config.yaml
train_examples: 48750
nesterov: true
weight_decay: 0.02
Rows from expert 26 of block 3, named by matrix and row number. Rows with one number belong to one neuron. Each number is 500 + 40 x the weight over its row's rms, rounded and kept within 0 to 999. All counts start at 0. Numbers have three digits each. After the name is the row's rms in percent of the matrix's.
# gate: expert gate (model.blocks.3.mlp.gate, 32x160x320), inputs 192-255
# up: expert up (model.blocks.3.mlp.up, 32x160x320), inputs 192-255
# down: expert down (model.blocks.3.mlp.down, 32x320x160, transposed), outputs 192-255
gate.60 102:527551518511496540522555529533552469522485511432540500520542559504497503517570542475506465475534459458490420501543462511536472543486464484458491419463516529541434519446523457498506602498466543
gate.61 088:466525578542506493528495423483501537525476450503570485504493447550528529453500542453498542493564534551543500504495480499518545395436579517505512437556491494473448597509482442440466487500527476
gate.62 053:443553424538605410469483490530512499504504552430545533530502489494573489465471482433436408478544515572514451574519550499472442481574516522481477517552505552509545452437533501442400509516554491
gate.63 101:495491537487435457490506524564524513553481465515468509481479519463483514505531438507484497510537475422476514500596538459479507521562532462502547430464460586516483496524493443477490427553460506
gate.64 106:496575511510460468499539454523502523474479525433551473554527466479487461486519413500555456452507577541505412493481514560499462446510523524541598513526517470540531535470488470585581526478480483
gate.65 102:435515572479580514517504530503536527555506457475523545493546481491529479537548494497548576532457535451497512521567542497482475589513457492503489503509451487431531539545505489556528415498463465
gate.66 104:550413541452526488482494526463526512480576469484548516514476504482507435578522549567581553541557508405486472492536526490475543504483518478468495530554520473499495554494540586487434524494507437
gate.67 108:502558478552493468540518475513556515493473547497586446428525463462535524513500554453463488551496466506493469512532485497494452509477536530506461475466528528568485515513503525504396534488562446
gate.68 081:497417554472522509553477548513479440472450494514506447541476507510420510497505532515485535518486494565535544513568582497574447465448509476438587529488522449501513498551460493501491518513539484
gate.69 105:503561554475484486528478472454535548434468518505544550475511522494580462469521509485453509478541483414530548517490503499537487508483502538493549518497458459493514451539445539504526539539509427
gate.70 096:460514536448451498516529460499549524583552526553473512483537534529492526536484490473484467493496520503510517483527544527521465423512482501496486486528451462547509505439551476508536548486515516
gate.71 104:523518482515473543549546566428434522481548492522524487508529500596519483423509519533576517522501528446498406458516532427511526461517560517460511478465497517452497464571478591611492504477435493
gate.72 101:482593448516421541475427469491555495545498550478538496466520512467496463461545525497530478531539483457541541458494520431502512489491485574396538581514532603438499453506493494476475486508516536
gate.73 106:546530455498493521510524544493573507533534455551444546501497510518520604489578460602462444580543483533508488506515560447534452501583558447528480511474466521522504450462464449471538537547517534
gate.74 102:440390514481527493438440552530510459511496511434499492487485501518475479455481481507480524602499468555413521480472576522506522482468517470616468466461480405472559528465549505446461501510521432
gate.75 089:469462470478457509483521484495593499545443489502517517502506506503426477482457499506443536526492499478509516492454488501483575510575448448497474520556460523505507514442491448449508485505501495
gate.76 104:541563526461418530493470475431555498453533495560479488464499454519544536587433494495472546471551449501462399467529466447490485563482573453475508511516477514487487450454485484467526542509509548
gate.77 115:483497472479536523463492518459507465516422474500511510542487486532512439478559478442405482561497523531564497508495552488485520508524540508465506538528515510487534530519474484537493483518499529
gate.78 108:491503518611503470478509461545460497408540532476510501459521527517485518459475566471510463481480458404500548494455477481484487481553505518506450484594470528446466520587506445504441472489533534
gate.79 102:496487524538536444519433499532527514541537447484519465482506494499546509497469541446434581454427540523528541515511484485486496504509497547556551490510465438492490443476478482512487479520509486
gate.80 105:436443444572527494425497528466486469507527497517569558492497452541492547494460531552548449457450496479462470476532469474488501518550534458536549465535471525516531533542479497530542461496573466
gate.81 099:517475530470408466495451553487491534476422476564522499540538522482467548469552478469510528482489459501446492583516483538419539529536431430549438523487534529531450526539542498472450447522530492
gate.82 103:452530581491525502546488525491478535483461521515420540487437532447429482527475475426476496497492509492517589538465546521516504557457439453559492492527515460458504561468574588470463490463539560
gate.83 106:462507482549406397569494440533512548504438441566559496562494528572429552541483537532464468531443496548506501519491481545466608528506509495525526472495475535490634494555451536529559463578483518
gate.84 106:481517532483469448456492491519518480527564560479443499481500554523504486484526516474473466518459462516508561533446441471492509475459505419529453497505585498373485463489514617534459505432485536
gate.85 107:548537487496508585469466545524524431550434549512420449471511542488473526483546581540498434538414499447496578452434470526543462490487466619512535472522435560513461555454487494455458567500459485
gate.86 026:471497473551466545563519452541499524510480548529507461527452498538502480507520526505475507508434542453505534469565520493519477509455503486588564535498507511481491591438529424486450446520553521
gate.87 090:496465523434454471501587527457518526455494519504508586511546477523612502545423485552503467475499451524438505580450503481526497449499442517474413547515510482416473450533515495507492556490536458
gate.88 103:533476571475500472509530531531482516414584474520470495514430532496533467543506428540490455633476476504482516469514458529496472464498559525481525458540454501503506537439483511472485473526454516
gate.89 099:517549509527506518481461435496529502586539527536484580507474488522502527486419463536542529507523439496474533547531425516554492448492575474420454497548492421516549469456442467527536479476573511
gate.90 087:517512462527505529514512557488453524491496518531513589504561471483517500511452444476459479486465499512617529496461511527467626529470506439499589427437519531548497518460546432474495491501529495
gate.91 102:583459402532554480477529573491480556461539488491442458545446547451504493519481469429469476561489451453486479539479485509512455538462549485496504497471524488413485494497534537490512467514507510
gate.92 104:491474481558511547498554488536435516497540523463439511519545539493511532511468483398536460484417540470513499512513492453544502441476532544496462428435453512573418558527522552508483483484473489
gate.93 100:518463486526497487465507513506470473537453524510500503583607525539555448513572490494478523499520546423476469500502467526501492513458474532431463601430454589631525455521507602500427456509460468
gate.94 103:475439513530494503499461440526502433485450485472530538442564472508555488495549542412463458521456462534532458503478452513478474516515445518468489484550483476514441444502469565540561396447475476
gate.95 098:423529501548500445525541486467517499512528482460482560470484474532509496458551568480581427524495526475486521539478576523512517505594472527459571463560418503476533488491495501488509408466517540
gate.96 106:454518520548465527482449505525487475488496538424565515459408464487412501462599556509446468477511518425615552552470491476490464541521515507510491450533504516541460501603510502417501519499531481
gate.97 109:577473491540482482515571500553529500512452485525494512448600492512524517541543497478633537538469507498509504528490551570492507474503488420496480494474421576515484508460484481486501549502466498
gate.98 100:492421431441467523457550479506485504488507576513378538493380485454449449429465457471503492502490505445539484544495493446482490529510418496494554530566457493531512431554508479482529504460591430
gate.99 101:443549462496552395487505570499481570576484412578470541524428523476575511518476506526498566584465493592526489443515484521527520459527526541444515508455487545421482501435457498571479458560472518
gate.100 111:545540548482516540487500510458504509411421473540501452505540534579396510461498584455545436522461497547472481446478466504471591501485557534463496447424542484416502541487508547492500436470414491
gate.101 096:527442427521549467538478475507492572474525449592509423532476450518474498511474481465451440441481549496487533516410459479504560491484459521522525481545581420517523486540488525564461527493511478
gate.102 109:521494524405464574456499496445514520513492517577530473431490526506416550472494540563554555537473498504589525522407545546551484510480492412527538510514498514468455530506394455518477497488471543
gate.103 068:524446537553460443481519568544542471510447480472471526509536478493494512483458501476502444477588467472495467486484474436528550541467524526483438467460540527470478468489509560474499470618488438
gate.104 104:500509537530556467474489510540549467537461477478481461509554470510485494485475568498482434461496485466538483504520489462376512501512530561551524504515445530590424512479552529489538505465467506
gate.105 098:514544514484483524526511508469501476543406479491568537457475471488569449519536528521548505469509543511513511521508546546479488591444476497441482454504501491517454532465498592541494464473479471
gate.106 093:509501472423493458517506445448553519590488486483543413511508468550471601414443485475539632477550497530465546467574439510539535482573476506507557504483504477534547459444536477502509501495495527
gate.107 099:472449575494499491522494565478432531544522473462561529543448508447485421516432526601508522450588499512531557542502468507505476584438500540531518468482552474467517527542540525501541504590613459
gate.108 100:434529485522507536513539462585458518514401472487555480528499484463551532529503487543488430523500494414503457570519504501641516514490532497441514462571464477477565524549494508480518447505539489
gate.109 106:523508566568497455536501501448496481484442453505534495526557482556477610546495519470504469493472529482496513457540467514504435506485440523560487532520543474518472467524502493497484489544535345
gate.110 098:493549543565490526567501527491558542502515493474449531437528485584482540503526483506570588463495479501486486562544466442499519485605525538524502467496472517512532451544514473497567481486467539
gate.111 121:534540380470523467487463494513531473470541495484498443483558436547501492584487431457477534566550507463511478524465503480586469506525519532387583534516393440536517460462521490524478520489519501
gate.112 108:449542534485518461509497463514481562496533502527450480494532525480485453477542526407615459458437514497518481453479493535555583554440503434462416487493503489548490479489475513543494501500536557
gate.113 110:488531577571482502525540491574504545493459502521455465550507471491520481526469450550435468550357528527552504531499479469450521524481531485514541498537440528549558600509557587532473432426507524
gate.114 099:464455590509488477508445544550511505475518438573433488532499517478474528549524564468548481483578534441465513378525500524456529500441480460458447525564551481432449432580419472529474412559471513
gate.115 100:472462521475469484427516506509553449541462514497442513515484552440503487448574486518546521514493534436517511527471476485456491451571486499454517529564503473490559441489554505486498458495559413
gate.116 113:470519503489532561529505469540524550458443530513528539496501567530586490434501510479435520436482495480545508533532523519530521450488540510462568481442411494426459472508471540543431429493554472
gate.117 110:464504426479468473549442526527474544456457480487494542471562487486582544475490425557519536522490412509517505456474527497495429520497457525492491538545399510526602530494443539512553512527582471
gate.118 096:466462479541488492455486490505511582514518499522485495507473444456432560487478584533547451550437473566494470503511453508606530513525511472524492558529479399482555496487507536517447535451514500
gate.119 050:409535524472587593500509487581501550543534480460552537472523568541470521547524451468534456494543432486523493519479527579461489518581484532488464463549511440524469566472486418468507545441539516
gate.120 108:469505502567491508492543522522488452501538510504470474505470502521528496511501477576559464517485523535496499515563417508501463540432465512433467472480430477488559515563448513517525514551491473
gate.121 105:536509466520501566503503471486454448514479456503537480488511465410507522444489560495520471459498499480435455431481431540424467608424465519533503506437502548429457436448442503533540518541541443
gate.122 110:447509509458531478512509482523516468491501469529540417513564517461582509518439489455502517485571479512455449520521497475516528629565542500516468495462517443483444448564554422505495535487443469
gate.123 109:514470532589591482502458483398522454508540501426429470522488493441511468466439498541479501489531493408474541466476398509431521453439489503490494476522428512498470544465467474441462486567505557
gate.124 108:591403501460475538526510480604419488508445561474481540538480522522473450495527471537574554425440453547503568480510496505499457578473552440542520502518578582519474530501459527510583462469529455
up.60 105:479439492552511583535484496521503512489471588371493585511562550500386474458474456470479551464566462488428517475554579564494492475525460507534495495534451496475533476454557483432584498531536584
up.61 083:460462481419507513521512496550545519487440525572462429531536484492440528496538534425503525507566518502513526436465529543427525526554486523579433519484543512546477486486504459543509495570519500
up.62 049:449506482462457460477520498511483508515543413553487481509557488497522515473479509465476439497508469480483478485523507477534505437502487498415544517524523484484518558539568427540475480532476422
up.63 099:526518450502513567484476440466476514474506503484539496528534472538541505432444541475519537480501508530487497475439494563557513429426448529493416603523574424475535492473467558545471587473525530
up.64 100:544453535535505540515488502442516514547459513539506493434508540478441480552512542447424558496511462480524544462458470501552528507456496486507467497467496532480489525564492503438459464482534577
up.65 104:475471424525381457512468470491491475480528552573450504442467483551474514498469560552472435473467476505519506495499484511589492454465539482498484514513492507539461530497457532442475549547534508
up.66 106:475570502560499490542502481583494510518437524524438507480526511520482518427479464442444462509380486614517538516489449472514459492480453490512524504479494543505454417540491357519556478504500593
up.67 108:542417507504487562491448489522444512541521477540401537528453472527459465430516460516533512455507550474474493487523499516481572557516508469486559523461467471474504511503458460466566457462456551
up.68 081:425491576531523504475560472518561549545542509511453554484535561433474507503431492558472496509482445487565507529443547453489497492522511532464519477581467502532468486508471556504455555511551492
up.69 111:496553520477515442548486460510540566453490506519517573480494540516497472480509505526435529481528475442499532508493552517499513490512474527513529468487514450448530432526469514532547513499542438
up.70 106:519517538500571515437482505487487500484364468431562541567526476446556460461424512544516456586464459545487504536444488509503508497469506455488523536511549517488504519558506539523494441492496496
up.71 099:531510511485425504488495562543544474520477497522524485454501468481559526460533474464572459418477547523523495437500545479508555475543518506479480508389561459475512435458470571467552462512545491
up.72 094:504510582472610495542513494501452544512479516508488474502444527513551520533493498498476461483403504488522493533518433498513509551526420521539406461529529476541485516535514501562535491556485443
up.73 103:552560437538533538495510511518538478508556491511470605510440487479566568468564485523429438572476470490540448528516537441538505499579480471576490528478460524508533412487450501475550518529474564
up.74 110:541564471588532477574546390451466562477490503519501512483517490479501461514461536496550522450523500523562483499552490501483517570487486531435573497515537539538458433553489491541537478506499524
up.75 093:465403469462472530493522453504637450483440489494544546558520533517399479498497519508468490447483492474424511456474484500526560487550450471548459543583449523487467468448465440436505501535490473
up.76 107:515526497468428502511488468392490461488483443538457513455462481465495532583507405511499528454509441557463422519513497499469493550502562462498528482512495516505441455424554516515488569511548536
up.77 116:520490450485507518474534508482507476536382466531522515526518497560528417479576522464465489551501486551569505526513542492464551514505512473488499557574492523466516513479504481484466476527477520
up.78 107:499462521459506497585444517487596602577480511543481439507491435471481507611530432516502542510508504564515478439499506516529522513428485473535555547436488454477494500416491504503530586500369568
up.79 102:505502468466442571511556496496507492476457550511476512539486518489433467501523480534576418521609475478486466511469542522471506508529522489466453517496495535523530545507506535478497490473479512
up.80 106:477464425557530514469495502467503473493521516512580522504478444534476544479474534563541417454462454527444495472542472493497501544575509438531527466538469556522535563527499432517517439507538457
up.81 109:454524504521556555515528451513509438520557525452522500478472480500535483488421519596473483478512524512569487397492519454541469500466569537493535480455450482433578476477449541527568563507506496
up.82 107:571461450505502452512526462561485497516475530493495503475518494531511476462516510536538482501549498485435457430414529469440490540564535577476518544431498535561531440442509542571620544490519506
up.83 108:437513542558417409554504438528525498490450452572550518566518497570414538517480544528442457523447481530483507516520492540502588532474522480502544495481480545516602495629495534512582455583504485
up.84 108:458505479498479536517484461513472402516420413515592531510498505472424524514542487513486545527472550519528484436526472518473496526543553549437533498517487484612469520482521420474475539580515467
up.85 114:590500525530497559486462529544451471568459542467479500462518547459529577499561527533533444526488427472526629436489458544614469526507468627469575511479428557510500509515496565493472495489486444
up.86 023:482507430468438478468558536565540515533407437568489488541497542551511553457489468536505475426474546525514519486507514525461582551506468563500496463500545483461491519507526441534548549476475453
up.87 096:477492516511457465552494490508484559481523527414484572528522504521550477550456490579494513479532539435395496521524499490577477508507429504507447575545459470500420470506415516489401513539489455
up.88 104:570472531499505465553503538557475495411550494466506514508434512477525493546494387527495462586466492528496487480533474519511461441532542514492533429511423516539473527449477481477475476503480503
up.89 102:494477490432463505564546452541550478525510537510482470621465441500501534590483554494494615459551502553505495517444497499549483523470446506512501502437525561511468521508550535490489476520562545
up.90 081:483501509497428494503489495519494498527483454501513549459508531485553461504544479481496487513525522443500427454462510486477548528511447465433518492529513447475510509504528494572524523510560436
up.91 105:475546573479450533524471396511523449555483502491540571435508454528518525484483544545546525454504555537497475491528496453515518459522458503525502511507510496577480502541470448523485565507484438
up.92 102:472523525504464474478585568571461465540490499475481471496483470546486498587611552503490500495633485509512464467521434489498547525559520482430430585481520458464527512494466546492553488538458520
up.93 094:528489479469525446424430476522513608526499527458504389459476519497517453537457419493495493452484516564450412474460405478478490487518544509554478490586544414483497504525521482495493422466544512
up.94 104:532469525560451572474495530456511442529468520538570559537527469453538451449542472448443485441529432561592503533442477459528507527519460469450512469557474561497465547535511503481570495548484507
up.95 097:437565479533506444497537479447463499547526499441467559443511497551552454470525553468603444535464487507478505543467591532541467510576481531441566466538500486516492501500519515516530457510510539
up.96 100:423490508566483521480429509537498434496534555426585541476431477491374509458584538504463449473462529473616516534462481471513492522530498511517477492538489482536464492550557513456479519486534524
up.97 100:535446469622545438397471508532501512531491529532507478481479508511491523464507473517536545581453415465503453455472528575569473488518554423509507454403479549499490492605479471469571419475447550
up.98 115:454553494509491517466491484465512554518376440459571522461591461551487548561512566546526519453548445530466536468480427476545490483498536496479471465450519595459489531514538529500485612519479555
up.99 110:602439522502457505487491395459458505477492478422456487538550591515521577545501510536436497519456460507514492457503497491455499509568499497506468509487538541521510514514511531493459445523524466
up.100 103:423605511439465438476515480469531460579517522463385534559508477486499522596497525482527504486419444521472492528446520414502488493504567471508547502570490459585520435579528432503456440491559434
up.101 101:483535568494473507460504493496520433540459552435533562483485519475547503476541476559517539580481440518462466502586540514507400544491520490519453549471444528451466486492475461428541482478478516
up.102 102:438510547551512474470505528552519525525534442455509527531514505514524440536495509452466487502510469491361530502590470518408580489517498550501538585503450506485513499547582553510486489475542456
up.103 061:513426543505557519467539484501495492499478468496436546574494452490468471527475565479461487544475456520466547492477473467481621491488472554515522515550559516484499466530504536535505401562486550
up.104 107:520451446561475493545467428510452545500540466541490549479478522577512511499519442465515488541481552538481571503495522542555508566485471458475511489445498472426527504542452497526511530538550512
up.105 096:507568499512525534449535487562484513443544471470408475565490533518392500432407449501463464515512485460551538535469428440523437455532499484528546539527516522568480473505538421435477540524484533
up.106 092:484450551506498485453431501493483490531517559520486554536471497438457471592466472457537444513507536505549456485399516497495497506493514499475498484466532588466522509563475557551490498549572478
up.107 088:495479464498446452472562483537474477479546487507487467487548482456460483486499462503462506477432510483447439471520499526516490472517553449503528418596514493482538509527533511557492514537505541
up.108 098:511469466504530450549474557460547441502578492522466504474499526567455506511516511470483484483529559508455511502483451499441498425502530537519496484469482469526420456475521494505501524562494512
up.109 104:511537471493457468526480481484512512533545528456460524457513545437562463465467473513488458419546485470504476556497491473519564473509541506462564488515511579455540479495478452509514472479452577
up.110 103:526464457522438504522472488447541472542514540581574483539495475501472423543547535475508452500514561454512550447491497497435470582492538409476429483530514471531514533532442421533550535500583485
up.111 111:445489610489540542491502501520445550503450492501501555540502571447516520393532544544513483448459507521482520489548498506451527499491512505634422431459574552487460544496517502460535523505484503
up.112 097:492482501522506455480562511500525575514549463518447559524481446459582484519545546409557457451536502478505491482453561516562467569518455490496420581540525551557502496500503449540459514458546514
up.113 107:479545556450505484498527509535480418558516509463480447538527487513467453543553499562399552559431576510511485493510516518489524546526526545469610489551435491475508586492497551487489495430526514
up.114 097:449562457491597446529563567480527525553524564432477434481542520530486512472470457585410520522472487530493546573515509467480505494545498570545496508501503410549507557424522457506493555452483453
up.115 101:488434479469478547490488497495579497548460505496481528551458583488465476473562474430539521506466575434474505490499506507453515421584490510435557533546522433482564433488537497478488524517501461
up.116 105:542502487442481575507521463541463574520482489451503518502497496486439448448539423530450522568512478455509498485519422478536499518477515550508531501464586558466520544574490514570464511553467473
up.117 114:551431467524566502424518505446457536481584503536525470497448412537511416521492459461467496620507449473468469505566504448409556460476577516457545515503483428495551455501470496559528436453461551
up.118 095:521494455581493481472496485446457576470484527465490503539496480479498523520497509522513474474498482508529535507511547560527515498477547497540429585470487501527519514502431464472426492466502489
up.119 048:503453467531484509502569505535528480495430581493515478549503447502459512519501440485446439487479547456516475499551472479460508531509490498517520514536527506413445492484488450475511621500465459
up.120 112:534523512482500558519497423515449556565438498421467536525533512471484512503569538478512466518514489452481530463563524507528526463505532496530553580477613485561416576485501419557454498519480531
up.121 104:475483512499485451501486543494555573459525530470485503510494536553515470571577459528493534508489504531552532550488586508546503358584555456455516511530518479520559580546517507451488497477475541
up.122 107:519511478544459531517470506469465516499498498479466564489447505518439460496559465569532503512453517458568533477457497532534491365462465502453501486545504531518525538463462611525474449486526533
up.123 112:537461503568602488485456483404520491530510492475432508503537472461497448460492504501476512485557542407502560486482415509448507460467497454547519518548456504511478485466491470451441486564509584
up.124 114:507545509568613458420484560446577489543477482507516481455555453479534534535468484460498500518511501516489511446531516498542500492492508519440538481454520463545520487419497526521595515488508521
down.60 099:439451584506571476490532494511522518502483450507569470498549556455452554463548476558504537539561454494573505458472530558500459416496513563458485467471517551520468448538453551509461575527479460
down.61 090:505491452539525445515575530517420530505503437478413535466513514440496463524463408457552502486484543498514505477429530507510490472525516529422474469509518449508541501552544477535445477493495493
down.62 048:485562533529498491506520475543482436484530558450485483488416484455485520501448542558531429467386537469501512499476509534507488492471529464545486507556512482479547491518502488538482497504520524
down.63 100:482421552484534441468498427468495528562537475503524479518552510517537567617520505544450547514508473526459422480545518442521531483533458535470480458450480565477467514462568577465476458522485557
down.64 098:502515537486489477470504402482607544516574544533517526610505487497472453580552475494528508419551523498543477476546534486496455461464506418477483545475547517529526504531390530492448502519466455
down.65 099:497479489470552505513476471491502548434463573478433453483515487485521432526557544492530502433537486465494491502549474579553500529448547530441461468472514481492487406384460515510492467525439487
down.66 104:504507442469545418509459533457461473438496448511519506499506505499551469456527494478475509480541546471518456503537459505510505525538593475463518573511426438508482428535410510482497456531519518
down.67 106:497480432476570520436489449453522469450490522471541480460474474477451486561494466502565467494506522479527550477498508565527546425436520484476475504483458449496446490490494504546469469468505535
down.68 078:457501471482527528513524522545470483496447473475500476470525485420454519439516525514558530508494456501507471468489501547481456510508498500493469536571428457599546504490569501462454459529495482
down.69 108:539482459467515475541535482559478583452474507440556440493512545464514547533476490498538543457486525439397521449502428473491474531471472496459515445506465481518466457478529506447465508541491559
down.70 103:463439508477492492502495520553493549491429492405505474503531480480517541479555528520500521505464510492415573510590534509470441444472526499559467535495499468616532431528496510508560461464550501
down.71 096:558491520476506532540519495528540554481561458439514507498521478491524524505518463464497460526454470463520583501530562416431475454513427508497508584499509521491525501549432495472514487437395499
down.72 097:529538502510527474476573463469424488489556477488528500506495528496461526539535455415502604454545463541461419519498570572548508505459459532504517473421448462457491528501501556468518528430527473
down.73 104:561517551471480477516511562434545511472430575501444493493544573475557512534522489472468497470542496505544563602486431547489473465531501573495551535494533512456536528545485508488434492493475539
down.74 106:456391455556465536531497518472422461583571495514475539481506502478517520490460474498460465480530512545548494460566480567508503512537506514465455472496553478499473513512527520548534481474509461
down.75 088:522501555480474532434503434455509442574522506527459511564529496462457469523452511521478484570513541519445502523496554518509568466490522499536551496487468503462526499439486439541447490467501489
down.76 111:505492551517494547511518544474557507530502504477492484491474494528498548494475419521555502482494502525584499572484437428570458452510497453424519468516467456626497491472500585495471530493518460
down.77 108:528423492463511528547468502486445434492497438492418502464518485528564551522539449492520515497594565545508513513405418532514543512505423593487507519493577470508523521457449508484477620468468501
down.78 107:492490537542495388494522531507572447521495467512524568496443488479452406492573416515521549559565548484511462513464473507513513559487473524532419500469451468501469518509482466400469467556540517
down.79 104:456504502512492566503480518458463566493489512582451370474567530494488488501530543562554530440529442472539463521503513510470484552489514458495519454518519412447486564514473483524510520537523448
down.80 108:537542561403558502483451464504492520482474502452440414452514528522474588602480499447515477557516392438538483524508467468446475527441497518440479505509507551471515545511478454491480521481547506
down.81 103:478518470476514437447525592548436542462460533423505485401537441505470508575456547561484509491512483467487522462480507440543437580449485527500380445508447503502474508518497567532461485548526495
down.82 102:528506427519557534475510521516528510402525545469480541510459488556507451538452571424525518539575502504498531437443441404493554449470520557491553471526488539488508447486439500543553511547539463
down.83 105:462573582466519438569472495457459571423449512466490494515547496555509454471490486490421495488455510497490488542539496528561594509536579486537473461519525510486511525561516489544433400496431546
down.84 108:441478574562569438455535482557427415485520536465466430485477453553449448492510560510417522462558507499488506499458452525481536528530550477473494473565483535501518555524508493519499414532457481
down.85 109:558537494503537514490494468527481477502539452451507417490457484492442490519550499522489498471521403534465556493524519475572509496461535485451522526465466507513447491511567485467542463518485515
down.86 024:470524515488585497553495514457509526462486453455515486564544518478550524459496509527495502466504488508572485488484450502451480481523580489504448405584499506529462413482418445506516502437490553
down.87 097:534473579505539491511478479470544518413474466550448489453560474493554461465473501529511473397454479526444580460505490569533546492446454425444505468495463495571523448478541473561441499428423519
down.88 101:500461409527533439500517589452501471516499517500556594485476528460545470469509568531541490550488522563432486509548454457528589486500520458529524499503476470484438581509467517503482509498560537
down.89 101:544481522556522572498487545518446542485563485457497483466429492568537461497497507537447573479511510477440490496489551435550510518528484528503531513420461562532514516480459539497542492476391485
down.90 085:540506504533526466508506561474431515461433505514432490474405513510509552482523591491461475501575517472514459496449543585488510468508550510451557502530509534496477407569518484482483463622551520
down.91 111:469532526471507362528529512489526455508450500466483494492532478481476520446497508501483553511533497539511532379483487585496538507532420508536469537448507484471483436555511547526485491496514498
down.92 103:507543445564518462503433523503507477457428496537518504494530492509405473458486476485518536490519580502493536467504474501505545544472482517535529533521475458513459551451442522487511516551456505
down.93 102:499520524544490514509482538561559471503487494579485467480568453526454522509569528449501463532473435445518447567458442490521414436461399503436506476459560431481564476503537491457505494493478439
down.94 104:511514530528485468481440503526536406413569558481578503473485488434432533539504505549434487512509487534513486554450441569496500444504530523544499508522548427473483481455566508500503477525432494
down.95 095:536519513481476549495540506507540471560512544512464474477435546501495461558489530403443531490481444458505473485460468498466490449479474478490467546485530498506506483494499502543501569483531550
down.96 099:469496509553481504445491525527504491471466479384516476525460478453443457498458557496458537432519623569544511499514524574521555574564477515508469462562521486492478467477508526456461472518513507
down.97 109:473522510581531541490485577481473470514481526524494442507440535548513534559543503482518460526497521520465486518498501565525541513487461510481424452457487505495440505451497502497442445554433470
down.98 109:509565463461446585532501519558454497492512467529431481519459485543459511551578469475563463505530489428455502502527517467544535522571599505556414487433526511503493493479526497484497441475466440
down.99 104:438543544452486424546554532465500452555498481488511466582499552459521511501553500488529523524472403508479460461504513520499444518551517456500538420493451476560504526463427532506499525546470425
down.100 103:483537544540498483461589530521473504483537512502552432473461459569569542511462501540491520529506491559544513519486467584448502441527474493427488458502503543477538555430530457500552449462523545
down.101 103:503450525508506483496510493507501550560519507416506485495536531479418501486480473484579511603450417600518576499507505531514521530569486482556545481489441537472483553545477505459512506548463549
down.102 109:446535485487542509459505411483485521549521473455410587452613498528548489484452485474490453522436490579514525511504429409559498475510601525490499458488425516505485484537500473592502530510478454
down.103 060:560552524508511478526551521519481521489472462458507512527419489573523480582563574477480533489509448470460495514473478476503489472436510501505475457470485421426476530476518481514535504500525472
down.104 108:483451475483472512412494525504499548460517500497443494537484528514534506516422576560503525525487559522481469544483550467457509422441432493562456522575440473479477544534517499451475455501483474
down.105 101:412437449522437429472445479501501547398451558518464477406544558479492519535530479518532472438432449490486499478524447473452520544498524563486532497516530529498553478544465509530452564505524527
down.106 096:514476567523510555502530509471517518453491468621459551503571457540559508475508572445513485483516480462500419526432483500492572503421547480529448493526510469463510512525532426481459527463519496
down.107 092:477505486520478410456555469483463541504503453467470499502496514430507431450572441498503552477541536557502453458492493479472441446527529539502454536530503508521571479506491510559537449399451505
down.108 097:508502500472447473509503541509580469477516560462525511542499486444480503567470469564522524413491477457489508490533536486409468448483454496446494506482417466470540486531493459450472484516571466
down.109 104:484519468474547548479473478593500461494495521489499430443531507590476502480513456428522476487584442562434525456517565499501430530556536509467436560564518490427576543527534485554557482561484495
down.110 093:506548451428496413531494465512510398558501551474451448498507393437564480531537520577454506460552433534567476575487462513477484513493477503513495491555462456490590513515590503502467525571448478
down.111 113:478465530499483428543445498436429530481453518453443524481468505512517533430507467514481561500478506517512537450587550449542551461528544525554506566511506615507477527568566471495561476593516451
down.112 095:523420484465528514451538484539560530567497558585447492496581497518488532468456537515512523521479483522462488511510497514487415442461525559479536536521502506516486485514497525483462562507481397
down.113 104:452576587611541509521448572487480585554482437500551531438483471470512457451491545502564519478550539481511497520496463472523454509529482532551517515485532482549519457399468439470481509512482519
down.114 098:513457487443516458516486546477448528552512473547580477505556506407521459512508532488514481480504520529593504512515493521523541503483528436598506457522485493470480547449450452480409482503528491
down.115 102:567500457490455532512462535485456445515499525541487433553486562452514512463529489504490485521454492591494528494409407540459544507453455563502609513520502565523460504465470519489470501495460439
down.116 117:516562518550580504491468491457491480522511549480469554535549540464468488461490507544538485506553472520517475535476478541566560433502514455543496482538533524510510507408521429471546486458453497
down.117 100:524529523516439481508447508479613515545557562482541501425503542457532460588499547532514488502525540531455510500418453476544461462526515418565425521537467412472510448523420486488488452508538472
down.118 099:534506482475538446501572454503403553557471464565502539532478541492488505490465476477580490513517456519510489578515498450461528526486548543473508505493507524411438514469478514535558557518543527
down.119 045:513500507485519446484537494445502509540529525548541560390513547533394510471523440403447517530487439508541470521472534485500484521507468518389557538452461469529513547524513495535526525490497419
down.120 108:530497389519465468421515506529500499515518553526468551609535525492515543468573484551549515456522519525501595409416467540504507521521550477487594496460525486575419490473469484515461595510463485
down.121 103:539438471501453454551513547513514620514517519547563491466458431400470437527571485496477458529536511459495545451541468473520491384526532442502467494592511435564472555511446469536495516470494476
down.122 103:508517503469474528476535511530536491423527511509522451421492453529516446431526483456479439535455509434551520496524502532511535536451478527514459423505495468510462514486472446513546591488478584
down.123 116:491474494456448494534510421511521498476519457480522499498511467496451440447435498440529448510479479542484522485520464504530581609514567486532452562493472450552424491485517452470433416424444466
down.124 119:468455567506423405544515479508481511440524451507554479504516460462525507523436515454558537522567487509554477486493500555471560478517559596523532559457496475597505519554445525570509498452522525